{
  "model": "masked image model",
  "loss": "mse",
  "encoder_bias": "none",
  "decoder_width": 128,
  "residual_init": "none",
  "learning_rate": 0.0023,
  "final_lr_fraction": 0.1
}
Rows from block 3 of the encoder of a small masked image model, named by matrix and row number. Rows with one number belong to one neuron. Each number is 128 + 24 x the weight over its row's rms, rounded and kept within 0 to 255. All counts start at 0. Numbers have three digits each.
Before each neuron's rows are labels from the 100 images, of 14848, where the neuron reaches its highest value: "peak on" is the class under the peak. Only what is clearly more common there than usual is listed. The data: Sentinel-2 satellite tiles (TerraMesh).
# fc1: MLP up (encoder.blocks.3.mlp.fc1.weight, 576x192), inputs 0-95
# fc2: MLP down (encoder.blocks.3.mlp.fc2.weight, 192x576, transposed), outputs 0-95

peak on: crops
fc1.197:119110147126141124098150169167152124110126126135067117062119116112144154099116139121151123155106074104140119150123128142111128096150145156137159144133133122141145122102111145095065086180139147087119110131131134113126133111159133129152135132106106065124143091166106141189155175136160102201
fc2.197:121126148130126124154131072110136150165143079118153103141145113120173131162124116103155084116190097098117124126100117107141185113074122120166164115156126150138122150144122117123091135083117093136129124114077124114136123147083094154093172144122127089084158131106131126091142149122120141108

peak on: water
fc1.94:130119140133107115128147118109129127146130121151156107141100133116149082139151197119153121160102154096071129140118142189138098101131095155118075126141135117118129154110135147122129114130093125093123110174149103121140157139179200131159120112109133139129120123119135120131150113107172082100
fc2.94:117132127123127132146103108166145125105178126124121188107141119095090163124126078137081084083172156122147140086143128099132176175108129093130152124117120123130119127107139130123154152135131115149123147101106131123132112133070083118084148092129141163128156148178102104096122129143102120135

peak on: snow or ice
fc1.502:123117114120144125122114124128147135134121135120112127135123149130140141114122140125121116130144128119134127130139119111130120134129147134101120141132123132126123130118131133133125137128124126120126135130116118129123132138130144141131147155120132135127132132152120120133139133131128118125
fc2.502:128131133131096128134138116135136133104148140136139126126145134124109106137147154127127168130127137129140109116131110161136137143150117117146113117119151118115111125146127119132150113092152104120145118122118158126142140107127115132101115093132121106123123136103149115151118129136105142132

peak on: trees
fc1.116:104126134114143134141119103086118146171093116187118149114142123130156149179125144128109161100167201127111116128126155140153126124171118121141144175146135157123102139092124134129112121113149118136114120107100112115146113087083149133105127147127097127185112108092100113095166140130138163116
fc2.116:135140134133159124146120109146114118117128165149139166138150112141187072146126124096120127105104137117205097124123104110139192142127115128161160122123127144144097154108150147137104128175130137129140081107062114117136142117108155104103104123095115143145100153070141115129151106139138118124

peak on: trees
fc1.26:134144134105118124136131106119091135110132127145109084152111131144136133151121163115140123167157142078144116153091108144134127107165125117187124123132126130129110123128137105141098132105181101113132153139103083122134162163070136100094130121126146131146105059182168060122118156122096115166
fc2.26:139137130158134134154108136106111154168153083132133100115113148117121143153112190083172181170119116129073188096117078158146088144127137101144127120125146140122139121127158133108139112133185131113169153128149122137140156121169145122110147130134127102170146148131147142177120118122141136178

peak on: water
fc1.38:132157117137128136130125066174135116144118136101117164144097095122139079112173089087156087120132130135151100150112159100110144113147114108140137141131125127114115129114136143102091172143150139113172146121063128143088145119122140107158132123122156089121165168053060076164131114106116104111
fc2.38:116144128144136111154119157169110130135119114094092149095142141117145105123172146136154139123121203097148122143132072102124088116140127126109103129108114118102150117129114123152185067163120098126106123124107146130114133117164131178154155136140097146115171110091070156136110154166114123098

peak on: water
fc1.125:148172079184118098173112102136103107119123149168109114151109148143149103139131111123124113111142130125151121124095109122107107138138150123147077108149155087178109151089167099179120144120126124089133113145147144110119135126108122160154162149088146150130127160117091140133142105128118046142
fc2.125:133108131098138174118163115060133138170110118120135101141115115160166111170094133121123109138074087162094071155099179150113116110124126171135148112101120139111114133149081129097069111106107135108109096147127160140133114132090091193160109121120114120129157087126118146146138127129075150141

peak on: crops
fc1.433:118134120159128106129112123151146170098078098120098111139127117081140183161134177137124143096136151100168138177087153088136080141126180163126121117148142097128139121108103142153136114146102131151138123115098125128102102131076156119120130152123152169121122130153161142097153099119101122110
fc2.433:116132120127133154117136124131160145155120156156119106142159153089142128168130124119139159092116159083142194149146140072128080151140170096102150128122125146119131122125083123116107107135135197120091133095110189127154118079144183095136174133126122185198079178114120098085135125118109117155

peak on: snow or ice
fc1.464:144133073149149132122081150141135148084144132155165123143108131131144118097162134108144112125137144104120145088162139123156112127149110104154124119117125139106121192110096102125115125153167123113117154163120134113080149104115129159083154128106149122112163130133156152133148118153154111137
fc2.464:123144123120132130156139099131122153131106163105117159134198126157111128129121148165113098147150076168116113159081117144105143127137129135104113128133133130163135097139147137161164138101064092160136089133139125119179071154132153104168124133135112160131087122148136105140116122093131122120

peak on: water
fc1.147:114117138115138106148145075093129166164104138137151113152124127171139119157165115161107153119120098093135137116097113095160139122140115115173162132123141141136117145122159110111086133126123173124109118136061096109146139133141146121123126157136117073130125155140136089112137142137127138184
fc2.147:123094130132159158177126103094111136158161129103124111149134135133116094170169105102129133138096119083123134106082119138127156077146110105138153141131134175138120136140155126078127156152137158151105096140064111127129112149126167177133088159107135067140143131120164133127117109085126132151

peak on: snow or ice
fc1.554:151105124161139123131115133157139134101099083129141147140104088168149131129121093128086142164082144110123118124134176112122095153114111083192132144119106106125138130118100136135109125193134120141141114085123095146118088075132156136117134133126126098154091105135156145161136126117120127121
fc2.554:145115134126177099107138140124087141104103115134140113147102136151134109107093158086145129140102124066118104147141167092121117120041153082126156159164156117127141135122125120138090106162154112134137117137127128137126119082135086128174132121123120139147131123134145224158142117147126117135

peak on: snow or ice
fc1.219:149148108116164110147137152118110130131126138137122171120149122124150106077127119122114131147131117106095148099159119160100119124115136137118113093102108118127113101126119127163138137107123084158141141107165093143136112101128069119119150135115125153103137117117126113089117130112154135117
fc2.219:113101151131122120118146081057164113164070119152170078161133126111128119140143181122136159139125117086147101182099148109146124096092125137137115105139136107102111113090151114098108142128105132115165104134108092128131152090118165133126085136120136102165103150109147130139153125121109143164

peak on: water
fc1.549:017113152180186151156138142117176122140132095140129141116113137130148144121134129142114126086087150134119154148125168116145128118126155127150152045032066096118128140128140120148147129168122123145148096111123113129109129117124170123119141141129109109141114109090126166160138140126155145149
fc2.549:229137140122128129130121091130072111103141136127095112129121133128131153147138124138114135212173143138073116129145135176127124111134110132165152209142119123138118126149149134127135105127154152109121105128086149144170104103138118139142131096127145116133115127095100116124120123142145137152

peak on: water
fc1.476:107146146139134125145119121131123123168118118138119125112098114107130134140127093124142118127122152159136144139098146133142131148145122127153137096129123135140140146127145128128128168148142157141130145126141137126121126137113150121139136147128126136161151135156137137125134136136145134145
fc2.476:121140135130152132097092122122125136115131109114111124127140127118058138117135147131131125142142124089146086150138146121113133120102143160089124136126138128136134142142142129133129116096101106130122144122113127122129135125120136110078133109124121127129137148112135118106117123138124121111

peak on: snow or ice
fc1.53:120136113138154116138147101133140140151124122135145152123121137122140188185165120140105116136100092185178133120103118108082135089135148113094171118110118155145121124119125132129078148143137101148148116067097118144135085104090092135106101138128076156164145173118131093142136176150153122146
fc2.53:117129141120122158124110113149110166136185123135077110091123128144139160079126098115164088132121164111095178083115074160125121119117128109124130126100120151134119107120098120135108084146120121156122160108135145127122132159156134145138185148152134158130165078167123072109117135138099111127

peak on: snow or ice
fc1.308:122139156145095150167158118135121118103105103152090091125146093166137113107135147137127116085132141114131136060106101126212098121105113107127092132147129114121121094113144127155134116125125145148133158130113147127169077136128157115110104125125160117110143147112138113114125138121112101133
fc2.308:115127145122120148123130155126144149112145110100137078104158128105157143094146144157140094169150135097146135077129120142137128130124123081113116142123094112130136114150171149120147096081160123123152148154146132134133141150148136139130112143142154088135165098098124136189121120117140138141

peak on: trees
fc1.157:133095127191121109107119105132104170143097149135092119157115135116152165142126126110142137140113139097154116125105154091116084116158148140147166129146150126147133150103128112154135083140105098139130117100110099125132117124073118073101123131117161169150119120155143093108162121133132151143
fc2.157:135107153115086126147115097115139102116141109158126170119127146139201146087112141195092156130170135130135148144104080178132162106119107130123098129128131110097142141107115129132083114122137079121118116165157085148114183149119103119157144167129099109099137110142184119131129117142065123106

peak on: clouds
fc1.198:197148075064077133135166137186166146099142156151113130155097138145141138120120115144114093128161137095158088108135166159132116120142105133114138117201191142087083062098083092093115154121135136088151118134109135137142103169114116120139149135113154146141114170162127127108127147124104091165
fc2.198:247149120111106108156122119133126118116153121122133107119164135132117120113139180160138204182146123121120130117143133114152136113145118135133136108149111160131119110135092125105149074155115127156093097107125130148136146119142124120112152118139124107114157097138177121105125147128134138107

peak on: water
fc1.401:111056002000100093113108108121120156111129142145134116116121133123135127143124105126116087127107105124103129120125105111142123149134149166099133209220147129107115090097112128124118162102127115120135154132165126136134150150137108161129137175114137143152126178140109154120152131110120110144
fc2.401:142076156130072117128149141131166141129139116124152119140115112109088140131138160130150152110139145146121130158147166156119139093089127121154136247186132132083124122101136122100152094165100141119111099141117127108119110088100187095102093111116129104125123106139142092132136107117143126124

peak on: water
fc1.193:042004030075137161152132124142124160127144141136113133117131116132135137129111099130127101110125127124138113114138088112136122142121144148117130218102047041062084072109130105105120149126132125127129143128134137120135125171124101147127128151121144161140147153142109141098143132123093122132
fc2.193:027035135129113123165178153158155150157148124110148142124131115096062111124150139144142147119139138143161138127159139115132121115092130137142133202119119083029121115097123115111136106117105147134120123115122108121113133090107172111113113101114120110128107132155163091174148118111165132115

peak on: trees
fc1.575:149115125149155134139138084080130103157130138162135131170159146123141192107073116133145112117121106120086091124097170187121149136115155120161157117116124130149106120127123080137092102163111145153105071087119147097131166096148082091097175135139136129150128106154146102131135123129167147142
fc2.575:141106105121133155155144164165124143060140136130096155156137098178135134103148112143135088101108158122079131133106148158125129141158138091137147135149163111120100106124116104146153160166142168162089117095117144131100137119112105184163179127112156156126141151185134123142119143143136126161

peak on: clouds
fc1.188:142112141101088125143135079156081120181161135117135118142133112089144176112117119076137093149172119112090098110145158138136103140086089164135129146135133160131132122121093104111135151182129131103135103114109084088112125160139097076142081114132116097097089096161123118118135149108178138162
fc2.188:143102137120119161119126134081148113168122118136133105175131138106149167159080111107141133117095120135113107169100187153160139135112128142168137120147134125109119148124109088064081147127127171099112117149102121126104117149105114130150107101071148104128121132147114163159146126137088133144

peak on: crops
fc1.79:124155108090107127136118118164162129105139154143082120113097159135142160152104096125151071121155137097164115118094080116116127130156134107131123166118153166137128117094099135107099111147116139104121137127152164127107163161134118121139122126102096128079131141128132103141149159139111069127
fc2.79:138131112132127133096141163096100129132074131141135124139108105154179115136123139129057146151121101125113114136108179137121127120129142150155146149165155137131112146139122115138087131170132140113157131147123138113120131082139122187139150083151126083135085105098138192152107112139132115127

peak on: crops
fc1.118:122147129151144144159129121139163120153110105132118140128105142122141142121094133166140142123105108138144142131103128119148117135148156129165144100095099125109112129118112126106146147189118153131131140120136150115156122138167170114145120154122121122113147124147117139159143117123120131120
fc2.118:118123146153179108097113148128128134103189129113121123112166127122150145116132138128113100126155125114109103134119117122128115135131113122100135146137129118144150144159174130115113162090115087111108165123108117142120121139101136143102111128117122110135132152106134106144121116128139111102

peak on: trees
fc1.120:128136114142096141167098121148131119178080118154079163158139105123146139107162131059144105115139117103127077113103140130135159179145091146125124133136123123132115155114149152132112119117118140147124084144124074146141145112093089106100140151136127146155079117143126124138132142125135098097
fc2.120:123116122120163090128116097127155139155067093138105141111137138111189125075112143107143117111121181151146093136118122096131148174135138120134119114126106094136143166101121125149146151191095142116118103110086137131112101113114136144102130160104099170115129151113089134174152120165114140126

peak on: crops
fc1.342:132138115159083130108148112122123137101093121140163148131115119141136140124143138118132137104152193141155086195108142111115116127168144135130145129121158105126132135124104113163115130139078119150125136101085161121051120166102135157152140144131116119116116135135128170112137078130123132096
fc2.342:115126123109155118130116146121141092173103141122120147126142117112102107123130109121097168165133125164120170136129161108107127106147160132147124124123100106125128126138139131129131114180134180151066140120082158143106104080171073101126135079121099151141124163119134156064126136124178110116

peak on: clouds
fc1.208:106102132138156134133129120127123122175129144142114114155134158150151100139074146162132099142148110081131110148091108130123153081125105148130137141147126113132111149112151157148097119115086090144125059114138120105121141128119097132139125157100123134107079087158129116109155111087110105122
fc2.208:125143126126105130108115162140154101097145088122154152143145170105152111139151139162095158139097172120119173087182130135127103188165153133127118105094148108122161164137145116147101131082169143114122137148078119132093149131140147121125158140125156116106152149075134148129127087147118119115

peak on: trees
fc1.364:118112147139161098116104141201094104145120155084124122121135127107138120089113089148116070097171145131211109117175098146141156142138109140131146133122137122107115121123122186106168134117155111129107127096108118142135152118140114141130101142150114140163065122133138110101130106113121132135
fc2.364:153154129113116172112132183099113142132165083144136111142076110151044151151181139106136125158104130159068164108122167153124136091103091095101128143120118141146142104119135131159146144066145149151114136120169133132157113127138091156147157070099155085130087076141117148144135135167146133123

peak on: crops
fc1.544:143141141125119110158130091127133171139061122127146124113132080100139147154136151108134103163176077149121081210081104114121121125102100181169099120148116144119129112122120173143048132145116117074145096103097112142163129126110153119103116099118104142127099149156099143138143119127089148105
fc2.544:139127136158146120136140084109139143153106123160128115126176131130175143101135167142148157134146176104139158151152054098129160103083138116085172134098114119114107140138123127141129130163119130131173098114172164135149143107140144120135133147138114163111077092103133100097115144111151130068

peak on: snow or ice
fc1.337:141142128089153105103148114121110139143104109143162092081130099103173128176152155130118125123135135135122131151131138148125111121078153166126102123110132144127139125075127168104089133130118098128176135118156106126136147109142127112077152129089089156146106184134077117109183146112122096100
fc2.337:142153141113154140125156160109152106118093172139162129140128131168150078125116133168127167108105128137092128159123143137110054110106160150138101077114113119117147154156123132094117117116135140123150109152158143168148087141112083110134130116100127142144121133111140160126110108100107111122

peak on: trees
fc1.142:132109114152138116152119122135138148143091175132095124154155079157145164156088108131125133127101116109105115128117160119126107144117128117152098108137128117141124126125123063121126131169081141156116101122108103107145094110114103060105131132138110143163094148148135087107126103069107115116
fc2.142:133121131128136060132101134126189129126116101122110171121114147167108156071173116148130112123095098122136082141106129113123120125185154114131135117138116097137149149144157148148151129129107154115167081108085115116126120130153152157179131177099112128141162120107152127136147135132171114153

peak on: water; snow or ice
fc1.543:130136116110091109107122147116106147095122130152121128144187133122137102123128150110095126103142128122133107121132103108129131124098135129117121139155160141145121116120126127135125099096149113120157115123106112134134131121104111152125151149126130118132112134115147116118128135130100145129
fc2.543:115124117119167150137150136112120124126145138141155135122122114154108168141112115107120096155112126128084113146091134161132161137157096127116137114110142114133123113117168143139125172124113102170133108119150123127116141162131157118125123138124123140142122101104102154132134130143154149136

peak on: crops
fc1.71:147140125146132121123103130134175130067139087123112137129111174122143170100091114143154143086121140118164127116152166129107082122164159135139129125136095134136152124115085160127123080170096127121135158132117145150099152163090167154137108146109116082110159153132170103130137134127078105154
fc2.71:154120119131115132170158187162160133143167100129081139104136148107198124147147143162187126143138127117163146120154108120111092100088151156107142127112110113136081135128092123136139126124092125148156164123150181132129144130107140127106144098144116100068133122082142128152115130110084109183

peak on: crops
fc1.378:125137142115119147139106138123178132145104118133101165171125140125141103078115178144154134116137059105153115149123187127181118078136143099142107100128106127137124128114120144126106096118151128093124145136129129116143134128127140129114144136121089116130160101085135112118135113126084114182
fc2.378:141113149130103151107124155142142138119164137102086138134076144131175120120095159146161190211133103176147122170111145155125090121126124135097099122130127141137128127164077134102166122079138133096176193136161159129128151130134152130106084121141122119086155156132131145134112129119160127125

peak on: snow or ice
fc1.213:126149116135106106088119113145106109121053146148173162126099125125141166082110155105103094139182110133135123164131155097138117159144130137144078137134115112146165137122116138152129132144124080115176160112167107150127119108088124132130160122112110148128131109068139154121137106112103107086
fc2.213:134131143135129117126104149149126144082145146113091158128141124101142122100129130102111123136120149101130118118125111163125104153112149121122114130111124130123126122131100143153133105172134076116108140112177115138122131125122113132120153110149118152130121052186171139109115141143114104106

peak on: crops
fc1.204:141106129132125128135153101143172149149118114103137077154147158112145123083122141134181129115136080111167111134077095137148124096141193144116103135154143137130150144112122148120116129121139092114167121146129148130120137181113120162124129157106155115083146113122171125183157108096125120169
fc2.204:141122140153144140143155172107113143177110106139089128117095100153197149117112156130166138160126149117093134136149141163134113135135142138143133131152149130139130122117114119149124080120171158136149106083136121123147130069172120161139122139120124155203116138154114148122155141155160151164

peak on: trees
fc1.225:146115131158128104123097123135128140118103129156169148111109144150138131111110116111146093114124167119178145091152129139206124144142089094166090128123118131103120177119084126125100137142145101158130123107144127093087151130124108150072128138130146106122135104141125154087156098123111085157
fc2.225:130160121129111143119114145162153098118148153182113128114064143110113129088137109158149121124101163116151147124174118163151164132127122128107139133146118132099116149132103110109095135119203152085123154140140140127114153116131077126102131123117116124148175139109132154133123123165139124113

peak on: snow or ice
fc1.103:099133119143152141156152123137122116142125107133129133121083132105142128122126119152133139128135153143126169114101111093116118160150149125126125063091100111134136131105120133144174165153151156133155134131133126127108121146139109108153151143109133149119089131124117149150157143133145129133
fc2.103:129119134156079123133082110149085117073105125115139117129132137098094121133139147096124164069138132156135106136149127154128128089148123141156101152125120106124130138155116132135152097111122125122142115139110159116127139091120146143091111114125131124099119132117125094110123129123089138130

peak on: clouds
fc1.306:124120096098105130119124101126130134120109171155124159092164082125153180135116099154095100140173098164137127164121128097105142140165149164121115153118122115119098104100108093125146135124100144096109143152096153113148106128112121080119132142118095164163076133142119097123141138130143143155
fc2.306:146175158152126136126104132117115109154078146139127114137090141095175139094119112112102149073107150113157152122183139094154145149155107163146100095118125123101146187109112094110104140138181138130127166175126112118106140128107112108097133105081144117141148124117122140114147128169117129097

peak on: clouds
fc1.374:130106084157084108140114109194141113165153173121137129134150128096142123128110095124147133112159161133165093096152099131123113160149099134129101123129129111144123148108140110162150135150149122099123087153070121111115145150134119112095082128107154111117088140136114081152137142135135065116
fc2.374:129119119114092115122107121129079123126110134124151148098090130139125180133137113165121113169149117096116169126121095135110134181117151113141110164140108150150123126170087140161125112114138121119112134135175126140135142140150099110143140110158115157080074082161148131071113151135136130143

peak on: water
fc1.358:148141123114180139141129160136104131117146144128132126123102132133139163164125149130124136155103126146119158150109122108118086106135141143139136119129130129114111101119119126127123126168125125096090156107119148123133118102101135099118132120130123125139136155125128095147135129128136123169
fc2.358:107101145130109102087115135140098122080176138120134102123179122115100160120133167109157132104142096077127081128123131114149132136092159127128122128157171110121119128149115129105105111076140096135125094129126131113135147152150100138092103143132124125122127150107131119151126120111154136117

peak on: crops
fc1.251:121135129142120141149110138150170117152096138126091134145117149127135095103129136172132147123140102114139141133133133126135126131142162137138139090107114118112111132119132130115120116185125138122124103130135132118119115110141165119142130144118097111119143112131090162153134135128141107145
fc2.251:132135137125110132115139094127107120111112116119180109113118122125142147133138152098154160084128132149129109140142101131135171108119081127127125130101140129130137128147127131116149099038118129136138122133119148122147149115109126127095128072135115123140116113130140120063132138124100123110

peak on: snow or ice
fc1.500:178096069048070109157133137130135160137122125154130134154123112167147111160134137115110129144169121142117143077117124064114122170131123144101120174194161131074074098090096129103094089107121173116137134154095131121143120119124154164136174137126123165115080109154087135140150128136076128123
fc2.500:208219143144162142123133147126115120159083156141126122130076151121138117145121136104170153115120171121149092127137119172123109128130134105091135084110140129118137139111112126133132108127127130124110141132111176128136133139120136067076154151120124123136153117109136103120120109138154169153

peak on: snow or ice
fc1.122:111120119168137124073110149162134161128135141138127168086155174177141119143140125133142086108103103103119121147144137183080093139127151116154116128146147112146128127113146124162124099138108159127152134078094153123136101081107099134131077113113143161097146117105152114122156143141140131090
fc2.122:121137123112130160151148112091133109145148138148141085148139110063139094117127132123140135132124131149100177113142116094149169130119107125127101144102133152109118114135140138091127155131164116136113109207186110137144169165150136118112138145146124124181086159133140146111078108087132105165

peak on: trees
fc1.68:131137139111126102154093103153109134152135153144169123101119138118146162127092114095151112124164104135172153151121111152130182117135092122150123127141111130118126124110119128124135132194082109088145065135108100108146118161104148057088079124130072101110099115111104109115136109093129101139
fc2.68:132115124127202104088112144082129119159129129123159117119115126151114125149087126097116159136058100140137139146147138147122110053143127120171121128120130150124139151156120133100129120165138091111109084150122134127147126125189086124183094145112086113136106090117155141129138138097143136115

peak on: water
fc1.501:071133184224155168139136142118127155123155137133144129126122126144140125130149114124124097136149121141119119114126104113121135119129109131100124014000035069100130129133133117132130141098141117143154151127131112131122122164121099128155125124133136147124131151139103130084116118121080136148
fc2.501:033117116123122123114167135153128112154086140124123116135124127129034099137120127118169118125086125131152135123142101118131101147080123107108124000084137117096124113117085110103118132139123130136105111116119141119115137116109158091090140124117116099115099086091139100151143126122181129122

peak on: water
fc1.191:125114100152122104145125091125146154062120098138151098159120156112153152119126159158102069136149120132144128155108086080165110144143115111096081113110112103129129142121163128131103149113129080112132118142130079115108145150099137165138138150130164078080137111118135119129133095106085105121
fc2.191:098137120150078119136111136111063136195112125126105099135168089138123107133172130094142110142169133137097136146139127170124163120134097118165140103131119144115125131169119143117104141055140139132132109137121169124110118126096085177130164139145131126148105147149169118092110116117140083104

peak on: water
fc1.201:160145123147157105109142115120147148113119120154167129102132117132147138064130140117110101075158092126147149149137135141132131115139139122139102135107105120139126118118165075165137165136135121121176140077151130114138130126128108117096162130151115083138126110107160148180140130144149131186
fc2.201:122140131116143157094144154107114165105096142140108115142152123168105131153108145151166110127103143152081150149138140157152081062193127112143134122113140115127147102113105108173104094133130085121109120129133176132094160092094083108136147156094133149147125086112113134085125129143136117141

peak on: crops
fc1.256:135124125111143138127145073144123142185153128123143168116150102136138151130118118168134132129126125134128158131126107103096124137129165120132141126117102140118112150117128136095132113161124152092093148147131152145139118111124104104107109100123123120115139185102162070099139164112145091137
fc2.256:134121099138096118146178145128113115110100158129151171131094161148164061108100108193151123136120131102145085147103151118100149122142114105123151139136105133145152137124099100149072142146109151124091142112122086147145099122133138149160153106132114071115105056110102143107153108182165132118

peak on: trees
fc1.492:127133089161143085154103121168121107153106134125146156146084147130150140135166140147110126131179121141204147118166093124120171144145096151120092100136109119155140144119136083153149171135134109136163104138071089099128104087102084102123110142141120107147073145106117136133121093080128091116
fc2.492:125109135129136153121134137094152136152081143116152113152101137130136117160159105142126162171120104140193108147147154104138143159137109154127137124127125134128112116130110127120056159124128153131139148127105096123128120119127122086133119147088144084121082109135073147096148138144079155099

peak on: crops
fc1.495:123131154106128114148135156174103096105163178131108094142111107168142175122084108060152064133123118128139102146136114120124145108176116130126132134109127123115128115114139138111095149163138128143124137118116163130149131137121128091143116116108068114091150121163098076150148096114152087141
fc2.495:124115143148137129077133114132111105099097120099155093135146159161180101169105151109127155198125081100120123154118125140118105096097135153183144109137104129126133141168127109121149100121121120123134089156161106128153145113159162102145118114156141135130098151131112164125099124104056120114

peak on: snow or ice
fc1.83:173076044045051105157157155151163135149157154165152147156136133128147124135117171150132159137157143121130163128108116116121136117155150138100103173221165083050064070068093135104105072132105113113122124149120155121122116135114119141139152152113127159115121129118140130120143113107091120133
fc2.83:220250134137158120088078130120069076138124123115093123125127152102128098141132151129129137135113122127124104121149125154131116135102144124126125041104160177161144151145156125113148114152129105128109117119110155139128114116129122098104118112128108093105133127120142108122134131138111132159

peak on: clouds
fc1.417:120110119101095087143138113138144113151110109125108107153153144100145140107119105134141107121112089110137085115148135094146134112103093158134113138162116119137116134119116079158108183156131144095137117097093078064111123127122116115115095124131135108111096146151130137179165114108157155136
fc2.417:150153138135138103124101131082186143160119137124130114128149146098149155118095136103116170128099108100127112124131156143110093130155186121104127121183110121133155151136116156131109136146104149114130112099120146135126117128145099143115110192135157169129150104199165121116135160137136144141

peak on: crops
fc1.485:138120170120107140144141148174115129106142141110107137119181120127145120140116139121157098187146115113132123104108093113147151122150161165162147142143129129130168127108084154083145140167107131141084132148132182128165120111112153126089105101075116120160123140156113104152156140125141133134
fc2.485:137126155160126134136105109114153151170099131106141126133077133180151116126093145130110130171109094119112118129135105120112120125063116102147146110107118150126146149144153146097098117112139124110109107156151098144176125152169095128173087159130108112099119089128151136138117142113119135123

peak on: water
fc1.483:122124133122172135103129170091161127115120102153136121178111149166139078120176161099093146105078113133104154097097152108117098105186121111116148157127142160142139126133133134114161125101092135164143119126162127132146105096127143132117159168127120130125190160085149126099121141109079136096
fc2.483:131137120134092119133132102135063133167137159130138099134172111121077196150090121139167110207155114120121143148161154165147138136104153143168122126128128120136145126097107119119105093106162154121147143128114146136128168129132071114144096118115110088130007102156136138084144123119161129115

peak on: water
fc1.109:138116136113148116110159117154153174096090152146133072078108169163132108126113101093116144126174146115081131159157130105143124115118142121181160113124139127110130135128107147120132147133095080130116171131108151132154087143186119143086112134126103125098113143149137129151128126107141134161
fc2.109:123142131143131117123157138159141178113108159117108103099086147136085098122148105139122115164139118057089140139150143104129126105109135137156142122121132128138133146110090139155137123180117147135159141120116154131177101143196161158126109093135109072094097113171107146145115133122150093175

peak on: water
fc1.140:129143141140159143149131131138142117151124142135121121124082128133134147131107109143153136162114136150120158137118121121123120137147133107162140113117133131136132135125113111128120144180119147127118135135128127118125128118126154102160113116128126119129139113145114141147132141124140131145
fc2.140:126140110136100137104107097126105115080129124109147114126151125106029114105137124098130141095115130080137092123138113146131153112105130136129134133130125136135132114131141124113153094069120110144136098115106136126136134134120090106075125071113122119111124142111112131100128133133114130110